Rows from block 9 of the fusion encoder, named by matrix and row number. Rows with one number belong to one neuron. Each number is 500 + 25 x the weight over its row's rms, rounded and kept within 0 to 999. All counts start at 0. Numbers have three digits each. After the name is the row's rms in percent of the matrix's.
# fc1: MLP up (fusion_encoder.blocks.9.mlp.fc1.weight, 1024x256), inputs 0-85
# fc2: MLP down (fusion_encoder.blocks.9.mlp.fc2.weight, 256x1024, transposed), outputs 0-85
fc1.913 131:491497506521443513484485523479479512518488505515505452497509547498479563550481463526476486492458525506545529520509466525457513497518499509473474514489496522457477514505522488504448489529490507526505503497530536501514506494469486478476551513476507500476499514
fc2.913 130:501538496501500513510459510487532477499490462479466515513515439524513482512471552482435479508494427485488495504481507536467477521449507499480535527504503498512526519501490516504513458499502521485438513498501470480479503538479510533457482503528540468508479481
fc1.914 150:494512531473472512504488477481512514530487479522543489518481469477487507504450495484540492509504490488475434542542559505503521467521495496502520477462479524499508492480479530523548505513456496502488444520483490532521501496489463481483550517506557499493505507
fc2.914 151:514466524507539467519491512512503519472521533533503526505493509497520459491475500483470569502497548434506545532530477535480494488489509473501515518413497497497498508480490503513496496475548525470530514507524514470487488516513500520529542503486493482509542465
fc1.915 104:525501475464509523505510511521526499483471504493489491510492473562518502488502522495520517472486464519470454511498519489499499434510487524501473499550522475462495496458526504484518532517520498497474441532490464505509498469443507509497499468477544527463511483
fc2.915 107:473452573495466531474459501469474513471496525479498541474487495518514510529490565532461491496507493530503530473500514494484496526479502488492492504466492541536513509528511517486477486469499482526446524528522483537478508469529505487526499535480469492499485499
fc1.916 106:523491487486542502501508499469485489503481531529490535522527495527522519496513475513535493501509477478486476513498501515503519478513510460498512529458478563540493495541510471514514532503468512496535518515429482490470480500533513516500540498523520524477525493
fc2.916 103:482483456492495512472471489501484490494496459500489479516509527531502538498503463502496486497487507507518464559488526527479515532490500485497511485532528454499473479503493538477466481503506465523448520493565465532534478509513512496484562509535482443513538499
fc1.917 103:503486500504516448438524471522532538513528510538521522501498506490516508509544530486513493503473476528534453472492511521471478497501499525489541527497527509495543484488490516505531539497458509540486498498511519517487543508527510479501521501521479555518474484
fc2.917 100:491503475473499506525460530522483460524497485458489489508465450536538512464515510481504495490512495503503479544494520515501473493489514467483507523429467479500510505504456497478510486465492533458516480516515485494496504487471505514509488478477503500445490568
fc1.918 099:535491531509455534495537510505513491460504504472467538496482475563522452472509514481459552497528501475487494467521480526488515488481507465504503476455521509539501531518541548500477512522490487487498498524497506488462542525440493502483508539447502488498531460
fc2.918 085:462513532499490513515508491446493476510511502505554483472479527523535510498515483558489492521478503515517458505455492493501450516521508555527517500508552521446473528502474499523480506469531487518442515464557497481501516483560495506485551484519493461509514514
fc1.919 125:512491476492475462531470464472464520525472468427494517509504472537522477466497499501482524523456423487514501518488524503469514506480522515513520487514499458505501485474524525485494492522522493500475491528490486519513535485513497490528445516537499530503552483
fc2.919 126:504441489437522539516504502544488472480505492501516494507507532493474536516481468507512464511489529557491516511511526537508500505532502519507476484503530536489530504468483475540493488477508466467556528502512509491533560515489505478478515481514453497505464525
fc1.920 118:490517507487476488472510465489530463502476506516515456456536447476509470532477459473473455506477515523501454516544479507552495484504460540489507493482464500489509522528497510473501519496513547467541524508495495500532506529483450553482496517493510516523485513
fc2.920 100:461459489480469484507486526503538486517474528457477507491459538533504514530497488480494515518499508537481518495536491520502493556487453491500507522498489516544513485547485512508501502496455506475498504542491485480461456534532525493478557500476524471452504472
fc1.921 078:484452501465473459509499504508520510479496527466503483514499514499509501528503476490483536512490540493568486500521510512487536509503517532489511508492491513518504480536526496510534521486497533476540525536478504538468514520470499513454500524449516516511537497
fc2.921 092:510490466467507464502481509519496467541467513501530498507480465530495560496545498476484524509535514544486521475503505490484498498507499473466502477511538466490533506494494498445497511481500468520511500500489579529484444513507500490517473547541520473512512503
fc1.922 096:482469463473541512471496483514474511485490507512501528470472530504484516496497502525502488525486462489514488519455523520495512475524525543493475520504476474513505477541488543477473516510477471538505482466503447486506543522482519552461509516497494520485489496
fc2.922 097:512516492489495471504499557548457525507505493518474532522482504552478546517511509515492484520512510460508447492541527512518511480512470500509487495496524497510497473492503519517469489467444524486517456489495524486502514512500523544490545529533475530512523477
fc1.923 074:522534509516525510526505527510460461501487481520536501527496493470502452528504550472456482516467496529497475524499523526504546451463502510465532491478530482508473494485511457505557521513510506451482535519498495537446496516473498486469525457481485482486480481
fc2.923 069:514507469512575538563474472512450509522522471512506477511528499482503494505511512544481502546481499520523506517500534461463493513499500540521530500499540471518447519528455481501528541499546474495496478499541471535495491491519470520498527499509479465509519483
fc1.924 089:466466488494498508507498527513484443530494488523509488466494538523514513513450531493524492501490477488511490505517494438517542446484486508509470487498495498486488522509484505502516492507525497533494505495506496474448517505528520482473538478470444463482524496
fc2.924 109:490560496524500507504502484478474509438473515486550485547513516530517505526520536487503539494518503501503452484468499517521468541472489464517483508492525488507503475516530508471474485498514501498525485519512469524490489534516485443494478513499506492532478492
fc1.925 110:489494450524502561466478480510501495496515451441519537495505524469521520529516511521499520477521521500465515494525534539503509484486473518491527408517491507516513521528483499482475478576506501470504463487505499524488491482505530495490534450487491520548470539
fc2.925 095:522479496494513518486501531534524468472492508517515482506502461556509520548483522492493515534497551488532466468496488527524504484522525491491532453454513510501531516488531507543540531517461495515514498530467477514536494519501492531515472503451502512538453519
fc1.926 138:443508475552504517474531476461525503486467474483543515522492452494513486517483497487494518498496521471491498503540501536521446506500520523498522507524496479460468501521474489507486475534560493517509515498440514510552467489483478555487500488460538492516493520
fc2.926 121:509526511474463501510427544524529458484513542481505485470484495545509482531470543499510521523476468506518465450486476502514517486525495507516481511518504517495505475483471506498514521539452479481516463504563496495450521509518502469495497498472460496513501505
fc1.927 141:500540519490500541541485506503494525513515531538523511525505475518534475504475461495526476471513514518488513482498533496484567491486512474445530490511536516521490513503491543565500478539472492491488454536513488469486473544505435522566549514518521530562513549
fc2.927 150:477489534511479467503470498487492492505510519479497489500500488493472502487484521503473528498496528456496456525498520490522467527505483514505513523483517484505505486480450479469541515500524500481539506523526494510473515530511511497432517479460505492463499479
fc1.928 083:493511509488515489465502537444502535527531471533499509471492526511479490480469534482486482503504494497516535501476514511525559458478468541529497492512518465454477504498511577501553529482528490495533519490479500542511505532481462534515496555546483503510501452
fc2.928 077:465494522475523486508453492484470506460491501494486527528469489502511465494504478530481539462540504476477513505483503511501481506510475510523518500549518484483470511533527521485458501544475490538488520516555534496515515534496507486475512494515466485480497489
fc1.929 091:461519493535496510494520464485508466483518532500486482549510501552541462495503481452499488499503484518496478519525520524451518499464510524489451503512500492505467465517487524500511510496518541477498506533515508503517500444515520544460522490502459471495513469
fc2.929 084:507511489527488497555456474488461475488528500469511503503555474516484502479470542485498443488491527501508526493457465463488498501540460515473488487526504469477545499519526492494490458515477527520519516480457508523508547511539494556487493502503547527508496487
fc1.930 085:556499495502513516522500494533494510491545484498522511501519509490496491498503503483464514490528496550473504548528499523498478507500520502450473516451579506492471466476475477486533474509456481533514507510513478521499503531511474549498489492459521503471550507
fc2.930 091:560511479514535531504513499535511459484509478483485479473479504492469525509523477541541486479480512504500484550508509496477497513533514519460464481469546536495490495474519471497516529461497494475506538481526484523465495528518449528532510533451566526475498500
fc1.931 097:513533492533495489496475494489437504474446463524521548523487530496492498485519504451456512499511484504513503516464516457452517473517509502469490541485477526466475503483493539530526468473502467484518463556517497489491499487498484534488528493502518495497575452
fc2.931 113:488559519566506537513501490470502532499490522504560462524451539501480530523518477502501501487491484482511505504510502498496494517555496501518489502486467492499548500506525538525481462507524458504512445522486493508529501475464499506485533498521490507538506511
fc1.932 071:500489473509521525474476498486517487499461513477484476517523510525503464506499494540484487458524476460482500494526496456483523520493458472534526510472472521526548521507519502457467554494477504517500503499499513531503521481497440482489492509480495477510530504
fc2.932 083:501501474483506515513468494490495499543484521515450490493466549546499502475507449505486537476471470508484514527485456494484514457521486490518502511439521503468524524511515470513489521519517483493475526515541434472478515503452541497537545528467515486491500489
fc1.933 089:483466476500501497541511522500462523520480489493481486461494506494501488489486495496532471499519434536513538482469512479499471490505491494484505493489499505467534498490505563461528499523492501483504483527513475497532508521491520477451477460489497486522491485
fc2.933 099:472494460523530490509499514493511577487514511542476495497502512470529531504513524490528462482492464488545517509494458509503477487509490506544483497457479519539475527497459514493488512495530452475494476566507510514449499522515525496510513479494518458521499477
fc1.934 127:550520494484470450527474531476469468519481512549515468537537513500535491462510549526515516541494499521507501513478516494501538511494482520491502498535487486535504555469510515533495499493497509528521490522487493544484484558470493482463485452518511494486449512
fc2.934 126:496488504482502554497506508536495524480532493476489563515456469506474519490523494496505421486420457515507498468476490507504471491546511526510479498460507450503516551441479518462506495479495486551537513516490520506477429497501522537482484534465503492469531542
fc1.935 139:477478480500494532468446549470465487467508491522488539488556517490521497481527485485475482487478501464517489498478505501515546551485498493488507519512522473507527513496471548463463502507481497538474525500521452463502544511482522510463493536509510473486515548
fc2.935 135:490544511514528468487520512504452485490532512515481523501472488513522491495470512528501489503452460515529477449507490460536500469514546491508510508472508493535483522458526435461477441514464504523543534500509493525490489519550500516542501487481487514529490481
fc1.936 116:477500542533518479498514476523522532490464542504438503524509498472517479528518572469524515497474486511498479516514553504486502517530485476491530495503490499494522529496507508539507508452496503517512520515526535487441539500502459481532531479493501516506511510
fc2.936 104:514517482528482524516485530521528483469513490506519490544522447536514499500513494514518459482479546520494527518461562504506513497481512504484500516447542520462512481519516481493485489479506448494512447486492522509447487465495500495479527528465509489499479528
fc1.937 108:534455491501522487481495497539516467450497526512495501491488485489500461490446500518466503505532512479514492480509487506489563548525496477460493498501514478566505485488494503515486542489490524537490507483483574495505565474491437479500530483492520512516508512
fc2.937 118:491463492492518472496546469493516522539458540532514500528507459506515511525498486495479506514549536522504481511514515495539482519434484524539515487501513485540529506529545509510519481526502470537524511522500497535508476499499551511491476475491525473443529506
fc1.938 140:477484468480494499479499492483428532509481529476509496528478501485457495492496510528491478536494482462469501512523504486452486471483491507540510518493525520568494510510512504527521501520506477534525498500500495504560497534478495516494534512484468470532529450
fc2.938 148:507526551531480517507441522495569535513484478495506510524519449495508537464540441472453485532476536510514488460472498474511525484520496462500477485488476485479478524484511491481489528482500508474457454576515491534512513492506469500484469537492520500499488515
fc1.939 106:507506487476477521526536487523520532520495483528443534496483469501481487507505470524543518498517512518463552450506489502477518462504524541506500526453486530511518493475557509475505479467511478519499497495500558533531504505518507459564487557460486447509551517
fc2.939 080:493500493492504528515546512492509496546521432455484513478462439438464471476502533495512518505496496466465518533522504494471511487478508526482526523485510505522479542522534486498485461481492499513470511494494520505477503452526504477535467533467528499506514435
fc1.940 077:480504506513492518527494469488509478519507497495488534512486498512495527524506453499534501492493511497527454481533476503505546455524541493534528525482513549465500468494478507512463469525505480519499517535426479553530501503502498474504556519481519524527531494
fc2.940 088:485536510543525480492517465519486514477511527494519492506516480472484471493474522493495516500512491470504485511456518508520490493505517495522494527506511512540490497521508502549511486499465475544507544427520535489454491524503491520473509452539483473493464488
fc1.941 091:510550477464498530484555508510495482489480534496473507545481490484499528517526492523475510519496510479497455569483476500502494526454520481520494438497474499516513518505497461521534515515501543490497494484505490474502530512502459465515502499499509565548497508
fc2.941 098:502473525506458511474502516523464469478495493485520531545551499515516504439491533523487485484450541525496506459490505471495471535515556538460538498532484528477474506523491527489473497516549534492515484517470457511511486508489485472545506498479517475480513527
fc1.942 055:459459490506529476475482472492507482535480505487498491482481525527467513522495515489469517456535486509471475496495522543533475455473513535444488498513545520526457523468549497548500459495468471457505497516522503494512506501501523522474531500497470466520487500
fc2.942 070:487501451515521477487492517517503524514496456465502459464480484483503488488492490562471476498542528535505480504488500491548508500466482493509528469484513435521453484477495456510486516488478495506455468488570536516521509502453524556558492464523483490484527498
fc1.943 162:512507520494484519503493526542510521510499463505513535504538461473526492525508494519484472464495491491489447448507546517517504473488535460506499509550524518497498500469505503519475524523510474517499528476486451498503497521556482539487470525491481517490500511
fc2.943 157:559488486451518506500531457489473480477517492475452498536464519513487532468525470537542507490496488513500510489480442504514548494475476554534464503480493503521525503517514500491492478500495513507553511513485544509473501525469523465485483485545493492480502506
fc1.944 068:464555497466480501497473488512494462491491498514521548533468522533513508562481503487515506502499503530510470534510501476504537499471552475515498527492530536441474464505478474500489491484530512465520457500537489477502483536530553494497531487564491517482536474
fc2.944 082:518476482470481517515539526482479511520486498499480482481529483500485504504547448509548486521460494504514481485528478510523519513469530481513502463528506501512520512512495477521486498479502497482524517457474519502472518468505480551528502480452490522486494526
fc1.945 147:519442538482513540492485511515521491529484440469467507509456497503494547514559466516493489506516505467476541511493529483526527493484510521523526447469514488492489508496485494479535524505463492490442496471539564502524482492524479494469522500500468478554505503
fc2.945 139:529526510503494490491513492488519512501460537506552540531524507483523470501475514522509536507480478498552535492496488551501478553555475504499495543459500532519498500527518470515535512483484501465589519511516506497488501508494518516490490536533484521510509504
fc1.946 066:492482505522534447488500503502497477497525527524489428500517540591516524492507513514481507467489518547490423478499524505501514505482513547495523515501505509509486501476489472522480487488514485487511491482485462494489503501512486549470476522491486477519527484
fc2.946 079:495488514539528509468501499485449476493530487464527502457523484523487487491506500484530490553498451467501540484522517498504516484491461458499492517551526535512468555489466503508476487511498510504480532454533471476500490520549469494488496472512533497480516490
fc1.947 105:486501519501480491490518468480533513515508483494503514519503490555494489494541477509536489478484499517487516504492491493485490507503468511505424503503537473513468499479521509501518486477445496523481541494501496524508501503483466532439480526482525487469533530
fc2.947 106:515514477527485483518540538518475488530516533483503497495478539500569513485529467477510496469455498466463506495519525466537565526479474519514497534494470471472515437502480504502520494497514498529479488479523456541527493507462514485506498536500522488451553518
fc1.948 108:491488474499491484508513475475505494533473557498523533525530517514512547500480507459490474474467513494477449495493487470471487531501496458514503487469522486565491488450485487535461481496473500507476527476514523502525533518521504528488508505506461473502481515
fc2.948 117:501511466508500511490544469454504488490532539467517496508498486514532533486508494503466549518546513502474515496503505489490495522450519513496507494464502492521489473547459493499462534482527510513503499509498516489548550475485503467520457488476474492517521486
fc1.949 097:524499519498533494463517478529517475542472505524552487532493496511477517493549502462509508503494494497459492456487490505488512483486488487522512477504515479505514500505523502526514555532478555485519532527497479525522493506497537462494494516452525509519490511
fc2.949 086:514461503494526504500496483487516471499484534534491480484500484507506548477541510495509529527510480557514510502508532490499501533486497466498531498487522492504512526511459551492527540494533530466479498537512493486545474481509535521482489516471508499484530534
fc1.950 089:469511492541514497584478518456503529510487497548512499494487469545543487524480476510497510496530481507511530495540526491522502543523517527492508453511522529521459527479528462491501474493467527489523526482469500470518518435540476514490522472465467515511500496
fc2.950 090:476512497467456561481442541491530479477495479458523506466542537488503463501528471511507531507514485491501496506426468488434512471499544498491489516467517549442490506454484530522473494516523504483517492504487527516494529535487485540455472541509459479531491471
fc1.951 095:516510530474509503508504489451495507532512486489519535472506470501515524517475470492543506512504510497524484501545536479481532527488489492493497497499476458485511520468516470481487506511496512532514474526519478505487489474527556462477496486514490465501499513
fc2.951 087:493467489501487498514501508520523442473491539469511486502473557476517490471521472508518554543525488512477512542510541526503443549507486487469460488484505513461495482491491455513478515485490521462525454475482500508491512511523483483480470564468483499510524492
fc1.952 059:529517459504502514494532523492517474493468487489469479518508475504487518504464499513472521508524526565515519466511493511541502552498477514490498499476557548510508485495517580510497510535477508519492531490508493525469439495512485513505501488500499517525519542
fc2.952 072:484448507485507488486506510502492501510496478489486518451523473448471504466504494537509484481512512502516526493457477504529498512474462494513482481506463525515495505506457511519494476538506524482484525505566432454482488504497496537470489485514538511502529521
fc1.953 070:488478517518494472468483522512476540466508525556492484546506529503500535519496525503445487499553499488500487503427502478500539477429490507466465516472482530532482495471496530488514556511543498489533485480494468499478505491511509477478435501487475476484466557
fc2.953 085:509486480512517521472515503481511542454475496543505495545485539490457487536476480534430485506454472508509493466488580475519526521480522504474521508496519487483515510468472515482458498517541487544547497497509490481521494470524566485532470493505483484428500507
fc1.954 097:507463525536542529496493449513485529477504515499535507506517488510476476486442493451439497501491505528538500489507494515533481485516506474497487513456519469464477494501491476526478544478499466519489465515485510483485491456516516518493491528500489497522512488
fc2.954 087:504534501531529490467499496492463454498520511499551526532490479474484462516497527527507453524496459489476485502504512503495545487475502523508483499528480509527486498510525492481525505553485451522496490515456414517531490503487467533493518524490486477469524482
fc1.955 084:521530472467494528502486510496504537516475535516521492510491509521490506557486457487483572504506464518478486479521513471538478502507536476474482506503482536458490484532510505487490548543463519481486470517494460523520522494555522500490507524549499496489526489
fc2.955 112:497442486493491533502509509539527526521541493483452514500512503464488477480484526489506482525474560474531475491478495497454486492497486472527518545509508469523511506470461474522471452468502475459517566464491529508462512451446490511484489519488456520457478514
fc1.956 097:491581476528488505470502465514535500492501490507496538498491498538503493494485495548501484498477488500472525522496511513521514496515506509521505462523508498525497517467514494498467527521497531513520506503482504478480499484500494518507486476494477472485454482
fc2.956 093:531510512487494491507475507530510499501505517526498517500556533465504470472516564510485499493512528487527488485511520441521552489510525496481465453493488527514520511474464518494484505512515510463511499491487548500496485510480463491493522491508513517484476495
fc1.957 080:512503477499504466491475521527474471544467495517497519465494524542445537505474455465514501512486466486513489553526559481470516451457471485496514490498477509483500493542515513512460503477499469490518493473495499548470524506524483524532490475545521545523487523
fc2.957 079:508484513466497496486489538492492540506497475521539500501497445544513462501546473510472471507552503513492525505524480502495538480451480483499507472509568512487502483523514521504478487528541472489497480495509515532497521536564499514544487516480520513482489519
fc1.958 102:538520494514485490506490472452519452494480487503568521519495447492512525498507535488485525523527513533495524497559511502503481475505480541521483496477497507506460494460473501480494531474475475523462529513510479527491476524546486466499505442473506513487462519
fc2.958 114:545469534485479460485534544489511440480534488524489480504440545469504499498527523502485507512481514513539513536511471483532479526498498477497488464540487461512495528488470472473510538557520497492487469496539469550489480513458498484487463517455533495471522539
fc1.959 061:516503505528494502512511448491451487519507507518451535479498518520524480508520469542514494513478506556509555478521511482512520484468516490514476491498522510512476506485522487500508490500503482470493446524505527536552508501555494495428514511475529493484489490
fc2.959 078:503504493479490508518512482547475480527532518505504480459495501483520520518479491515553527507485479488448511488516471490544511506507503508504481501476524515499472487518511478482561511504475495508461493510529475526504491497489533549479485467475529489472511508
fc1.960 135:459493473510535481499540466513475501503493500518490511467528481514500528505474502531540545502518466508476493468528531542502485526471483524504482464493488511535499507471519465513505513466484509488499464520548524509496522473547487512478491500474483501502504498
fc2.960 132:543525530530489509508502489486537490534516477510476473490482450479487521504494548556503538488461516514472508463488500490516540504505498478485540548556488493490474533500515554518496513510519508531508524500526497530470488452484482508506482531490481489487516478
fc1.961 096:480548503537458459527438500528510508519486491507513537498480560478561492498528487533491505514495531478460492487484517462493473475513523506473541472502532511523452517488460494466497538501467533506519473511510502517484503489536495547525530530485474514528443488
fc2.961 098:546511535470513511509452535515534476476472450482502538507480475522506479488541509511464552494504523526469497464500466503474520526429518534472486455534464499462510528483509530456514536511492494508502516539490508518491489496516461499530475478508493497526512514
fc1.962 149:497506463530543546504492492552480479464487492474558520513525528484507474472483482452511458475497531476482494551489543494524488485482518493503480552526510485480451494477505532521510529490500489508462469470481480499521506508485480522533485511466494495450492554
fc2.962 148:503500482536469537536517491507490485526512498534438484485508504525541487494502475486492519453508492534490478520508495481470509499475497504482485498515533487487468524519504526465551517519544528534489526541555491449486527490464511492499518458521458464520524525
fc1.963 109:544454530446502516438501526448479477517508475515518493527528520540504482538478497481455519465494508501538509503489508520501551555528500513497491532534507513566486493505533464488482470509485490515504521547471518485539489517527494505483487491484463440490520540
fc2.963 136:566515480471530441526493511517458487505499542491526495500503495513508467485522483521487574503502504469503539481500534500510519513521463461481458529504524481503455536530511491489467506492501524555558514512499511489538564496497500472501484523528538452510495515
fc1.964 122:489507521466500537479481515534469509492528474462499499532476461520524529511470468505485492491518506493504501522487536542497535499500517507554488510510492505516536459497526511491484510473502523467494487478503468514514498531517453449539517468541560494543481514
fc2.964 111:484540536490482480483522520476509481566467528507511497437529472463499471460539454524535497507480487508467509509507518501517494473522504490521520469490515523507499517456526475487512489492502491476540517459542536465524534490479493517507476529497481506478512525
fc1.965 075:495535537506488512525472475453473462487481516565525510490540422495499463545509499469475447549493452513520471487498527539467492487532514526492480533493504491500490502535522519492518517505505500512474502480519504518491504493535482480464443520483537509508538494
fc2.965 080:513535524500494516519545520494478523502498480496525531507478469510472494510503470513443444510490486507465489497520464489477534512447488507562512546510510511506455506519456523507469546520454478497462516529524502526525514476490508496528479471534474483491494555
fc1.966 103:475463505489533491473483467518481513463459542528463532503470473475511491501482484483490457531502513528539470478477525519469518485511504495520532483513543528439478489438485504479497457519467498496507476486525515504487501505514503455460487503539502506476532442
fc2.966 123:516527506533481447490471490519492514530486481476522512493463457469459505507479496517559514502455504489497520513538518488500499503460516527448488517478506538509540522517516508485479478519482467520461432469483483506532476494483482475506460510463501525500487483
fc1.967 126:491480463543481522437518466474473476482497466506534520522516474537528512525473509479492520489520515506500499475491499492498511505501454492503551463522513471524484503469549528506480474505532473483505469504409485535483493503528494475497460492518560483516503495
fc2.967 116:538543480531513500501522513494508523478487486539555485533489501511464505504508480478538483493471517472459481505495508505517519543487542533517497517495454491463498438476485460504488505472460507450492483490514507463523490470503496506539508487477494458528505532
fc1.968 064:470461519511514502485519485520470501498513506510511548531485455514454514535484478508486508523503480526503444491493529480462510507500514505485462513490509476492530504512454458501532480508491506468460469512501521532494481532461511496480450497502445533502511467
fc2.968 073:485474523500515508519502457518487510463442493558542522536462477480465530569473547505497490486547503536483499501502508474496505515496493498449455511455529443505532484537513535498492454520491513499514466540515507531504494545475462478485513481514439569543492493
fc1.969 078:501509507495508474494458485517489480525525519471510493488505521506481490485474489471473532507449446513490511506519516468483501456503487482496503508535491524531555484535489489497500477545498490523525492514508534452521492490534526465490517486442494532532488493
fc2.969 070:511486520514484487506486508514481485546495500461531477521489501485484510483539486447468524535492592549579506468495515488482491517518465522505500501501520483512463486474487500498485495493481504458470456488470541471481511513473489496512500525501550537531474492
fc1.970 067:484450567511502536533550494510491525494455487481469507503519483502500518521542499472474491507519480518504540478531519498507497502529521446523582486482504491494496512508463493470507492510522503522481528504527487510483522479509447543512509513538534522538500501
fc2.970 080:466487465497519522523507490523540494514501474436462500534461522497487495495519479468516496514502465535507500492530551455512514484484552546539544466502517526519507491497494481480505533521512518541471545467497516494538470519474503501503493476493545480542486510
fc1.971 133:475489526494492529489507455452473488500473460506481562472481504509510518565482500527527484480525435485514509458525513508457466453512513500483477549496516477462489458528456485491519504485490494529516542481552489526483526514491510458475471489474488523519466486
fc2.971 145:498506495485485492509487531523501513518502473460450496489465470470494534495480517510527527497418503505531482507527502518488521472523513502486465531458487519482521458513512515444487484476499473455418516491478470500510494487471509542556523493495492482537499542
fc1.972 068:533457483491484479504494500519486548522542477496551507522492494528542456483514514468526503521491505523461499495488508477514498487451502473500505469453519491518481498467500492473483530525469511566503527511529511510496486471452503553460543492506538510471506488
fc2.972 085:464501488501438501528485543495505519474509515518522473488487498531527506464535510462521550491487475512471478483494521507447488513472517531555524524508490522511472481498482476555514528493532506491480465478533503461474521484459511530491486492518504506509495499
fc1.973 076:512488531489486479479493475460490465511517529522493461449490522524466486515516486513525527480509502501489478473489514502484504523470520479530493512480495542488493460522494534505537488564538523492479485496505478496515514496516532482456515509537512516506491503
fc2.973 077:503521504435496509496442505482462472507505506482486507451467491510481446487515522538480557508493535562510456486519493480469519490497516524512507514487504509505499490509494526488551514508479523498464446522539529472528490534475525502515505537507518485501485467
fc1.974 109:495529502512468511484495502473489476515492520506532487547506492468539474502489522500530499473457520476477512526453523479543512486527502494526477498489507540442519511498465516443509495484466498440525462496499511506498532520539481520510499495539509478493554492
fc2.974 103:489530476518510549504475499472501464525528555549486500552485513490550508456520526529522488490499548502494521483509529501510465434488534485494483505448480487478483499523470527507503478498473459552472507545476466481497550478514486504505507491490497483522471522
fc1.975 084:528488448460480515499458484514489489485512517499452511512505435486483496510468513530518520459513555530467486450477486506497532514522535442482494500518516509546526493479458464489524474540520500499465501477503493532497482543535455489478481499447463529541459521
fc2.975 082:498508458572480486487498460565473507496492516501510488512525529523474508484547528487505503522485482544515489493507529535479508511517530500536467502493500524514511449453475480488551487489491502491462499548546529476482471499471479510507494463495500514515513504
fc1.976 102:540494536517528523482512516513514510449492539516464531502496485485475476456503539469469524481482499515561507488503561524525509471492462538485508494448517516499489494494490500530516490524521505510493531504449505508544471484497489517502505536497465475462461500
fc2.976 074:570513520483503472471486461511467534502484527502552472500502511478502489519495505480462508461487492521515515490474503485525522497496510479518486511563493484541496547514463457480482549512489458533535503497512476492446496487507451507501502514510516501500470510
fc1.977 097:500531507549471481464482497498503492498511504514468523484470529482514504475549539506470486484528572511522505470475558528464489489514501483493486474487469528533498467471508515502522460471489500476493497512521491466476503517472471523515505518481461451487484464
fc2.977 099:507514527497462502516499488452485535503467509497512546538491523520477506548544530513465516506485510541482450511506480527495498521467527503496504491493493482533490455519528493481510533513518493493511535530499501470504521505510452475493494496473518495505473473
fc1.978 080:489527509534477494507510499502456513534478513464536531486512473424569549498480484491497487507512477537510484503470512478479486483498482449504502494500531513510491514524457558502517499486507513479523462520482542478543519483528534511506489528526460499446510509
fc2.978 087:455488519523503516527537537501473558503467483496436539474500452488522534499486506487466473523538521487521487531523489527486499507475468467479499545475470522550471492506514556507501502504519447462494503505452480503533534480503460503475463452530499511498530501
fc1.979 084:486512498492511523515499545566476488478485486463472483468532495505526525489469522496519508518495464552509482518506516487510486469515524477458477466486474488506514500502498499498458527521521526508496528514532480548505484515513462488488451446482441479503546451
fc2.979 091:467483494526492514471519496491451526504511505439522511498511480456493494466497525464489492509514496466505547549504528482515516473490473518492492516489488519537511572501484467498477491514517499543451473469514563455538520506519531506534472525498520472476530487
fc1.980 089:478465491521540529520498485488532518522513510485540548439479485524481530493474493532496532541499484463518497496498528539501497450498493496548504475503500539515459513493529507513471487507460471532510499515485480534491533518560491482529499536472469509496480478
fc2.980 083:515519505487503523518469474494493521473536496472478500511484474493483491488495482495527508506473497481511529530481472457495501516499527520532506495523504542482532508464509522500536476493515506458497479477502514529478548515515467513483481465477477469541437529
fc1.981 079:503512527483508498552490498518481502534474528505511517518484494481452467563526463524519543459473496501462545425517515470482493504518504494474521539517482567509512494457474499496535471482476513503530497534508491549486511501480491495512510486543489506513473496
fc2.981 082:452509462493525520466509517506451537512457494515479502533465488472486502508488527469479461539491538514508496492495496499515524498471497479479475476558524502496474513515473534508524458471498497488535490469555502514541493537496509488531498502510520514493510453
fc1.982 100:512506517491475491488476524536450527482492503462539558501518521531506494510490465501511532512516515458508528505491520552509509551513491469515490472486474449485496484507493521529482496490457480512536498501500481501522493465542493474514451488468486514593486463
fc2.982 087:503502504498465510484442537521495535505501474504496515516489492539529480483519465525498505494521527492503552517484484539537501497486486473444497479527509499509471546466514481505530467474482430516548481512493530486502480506506503531486483534495479517505514491
fc1.983 153:511480481549501469493501474509499524500528480512476500538483468497491456520493535503482449473514478516503532491490550490483557507478526464500538496501509482486448522476511492498460500480500472477504484540514478540546497545464515538507495533493491513490543500
fc2.983 142:531468476486481493507466529467515498506481486512491509493559518523544526513522442544489503504471488517541474509498493494489488473485477471523500521497495505498517500512512522512557505469479542497518469504492520493501502524529507494500514472523491505535491454
fc1.984 100:511519492541507549473522484497497545535460538535498498502471470486528521532529480525522502490495481510495475475511531514505512530508505455483503500480507449503493524497455528503482504480518468495503453469510519482476468531497481462519495514499514472495534519
fc2.984 096:511503479541497515515533465502522533480464494512528501506560476526516497495485473514527489474509504505534506522511489463533485526503498480486481461478563495519554500493488484501561486504517484514475531454529518515541492506512495473513472521538522495507486537
fc1.985 090:527521479501546507538537478540502509501438510525490549463511513456529490474493492496506503485510523535497493517574509481509513477499483500504488462510488498517455515484457500525525511495523565515549488525492479507500507463533504494495503462476504463471494488
fc2.985 079:538506494471510509498505476524509507525462523484513501488521476490551469548497524517494497495504498500461476529513520506493495511519454500469463495519544494514521511513531477500482481488498524532481509530457486528516495526452488506474509501474512444489452491
fc1.986 086:449491564508541494495492500457545462508505504526483505506521518522501510496500505543551457494526456466444537485481512476468523464534499471494516463482536517456505494476547502562492495473494481443480528517524517493477454535453500500501525512538538478493492500
fc2.986 096:499529501466497536524531543537465551537513472492491495450500551503492502504537478495468496524453510546539494494531512487456483507509490492487494495473476483499526497508547479486543497535480528514533502466484496479473526471512479524508510505501497517482535452
fc1.987 095:560501460473490507470511518538526500489569550510546529493527507479483503502519495501516498511494467480464445520507498521496532532491482508499432493500563521515534447513500516504523508495519474493498547496490485486497497493546459480492496475486452571481537467
fc2.987 093:503468484540514496495510474510466528502471473488481498516531455456503499525533515497483526496512544507505524535479457509465494465464495458493511483495491535489505499536518549447518481549463493554508536518497440524504494478504489484528500504528510520482512503
fc1.988 074:550480467511470530525471471521472501517487510446525534482454508535512517504442521539562524482521568509490430491459541510502526530531489500478510489523495509511513508483483541475491495472507526486536484515514483518496492502479500531455494515481484507532503498
fc2.988 083:489492451519494522504458511524530478485487505470549478488501478466530514497480481504503478533573519501442503515502531476485497483482479508497491538498545491483472553490492465503534480441509484549503502503485506526494467516505482489489493497509482511480489467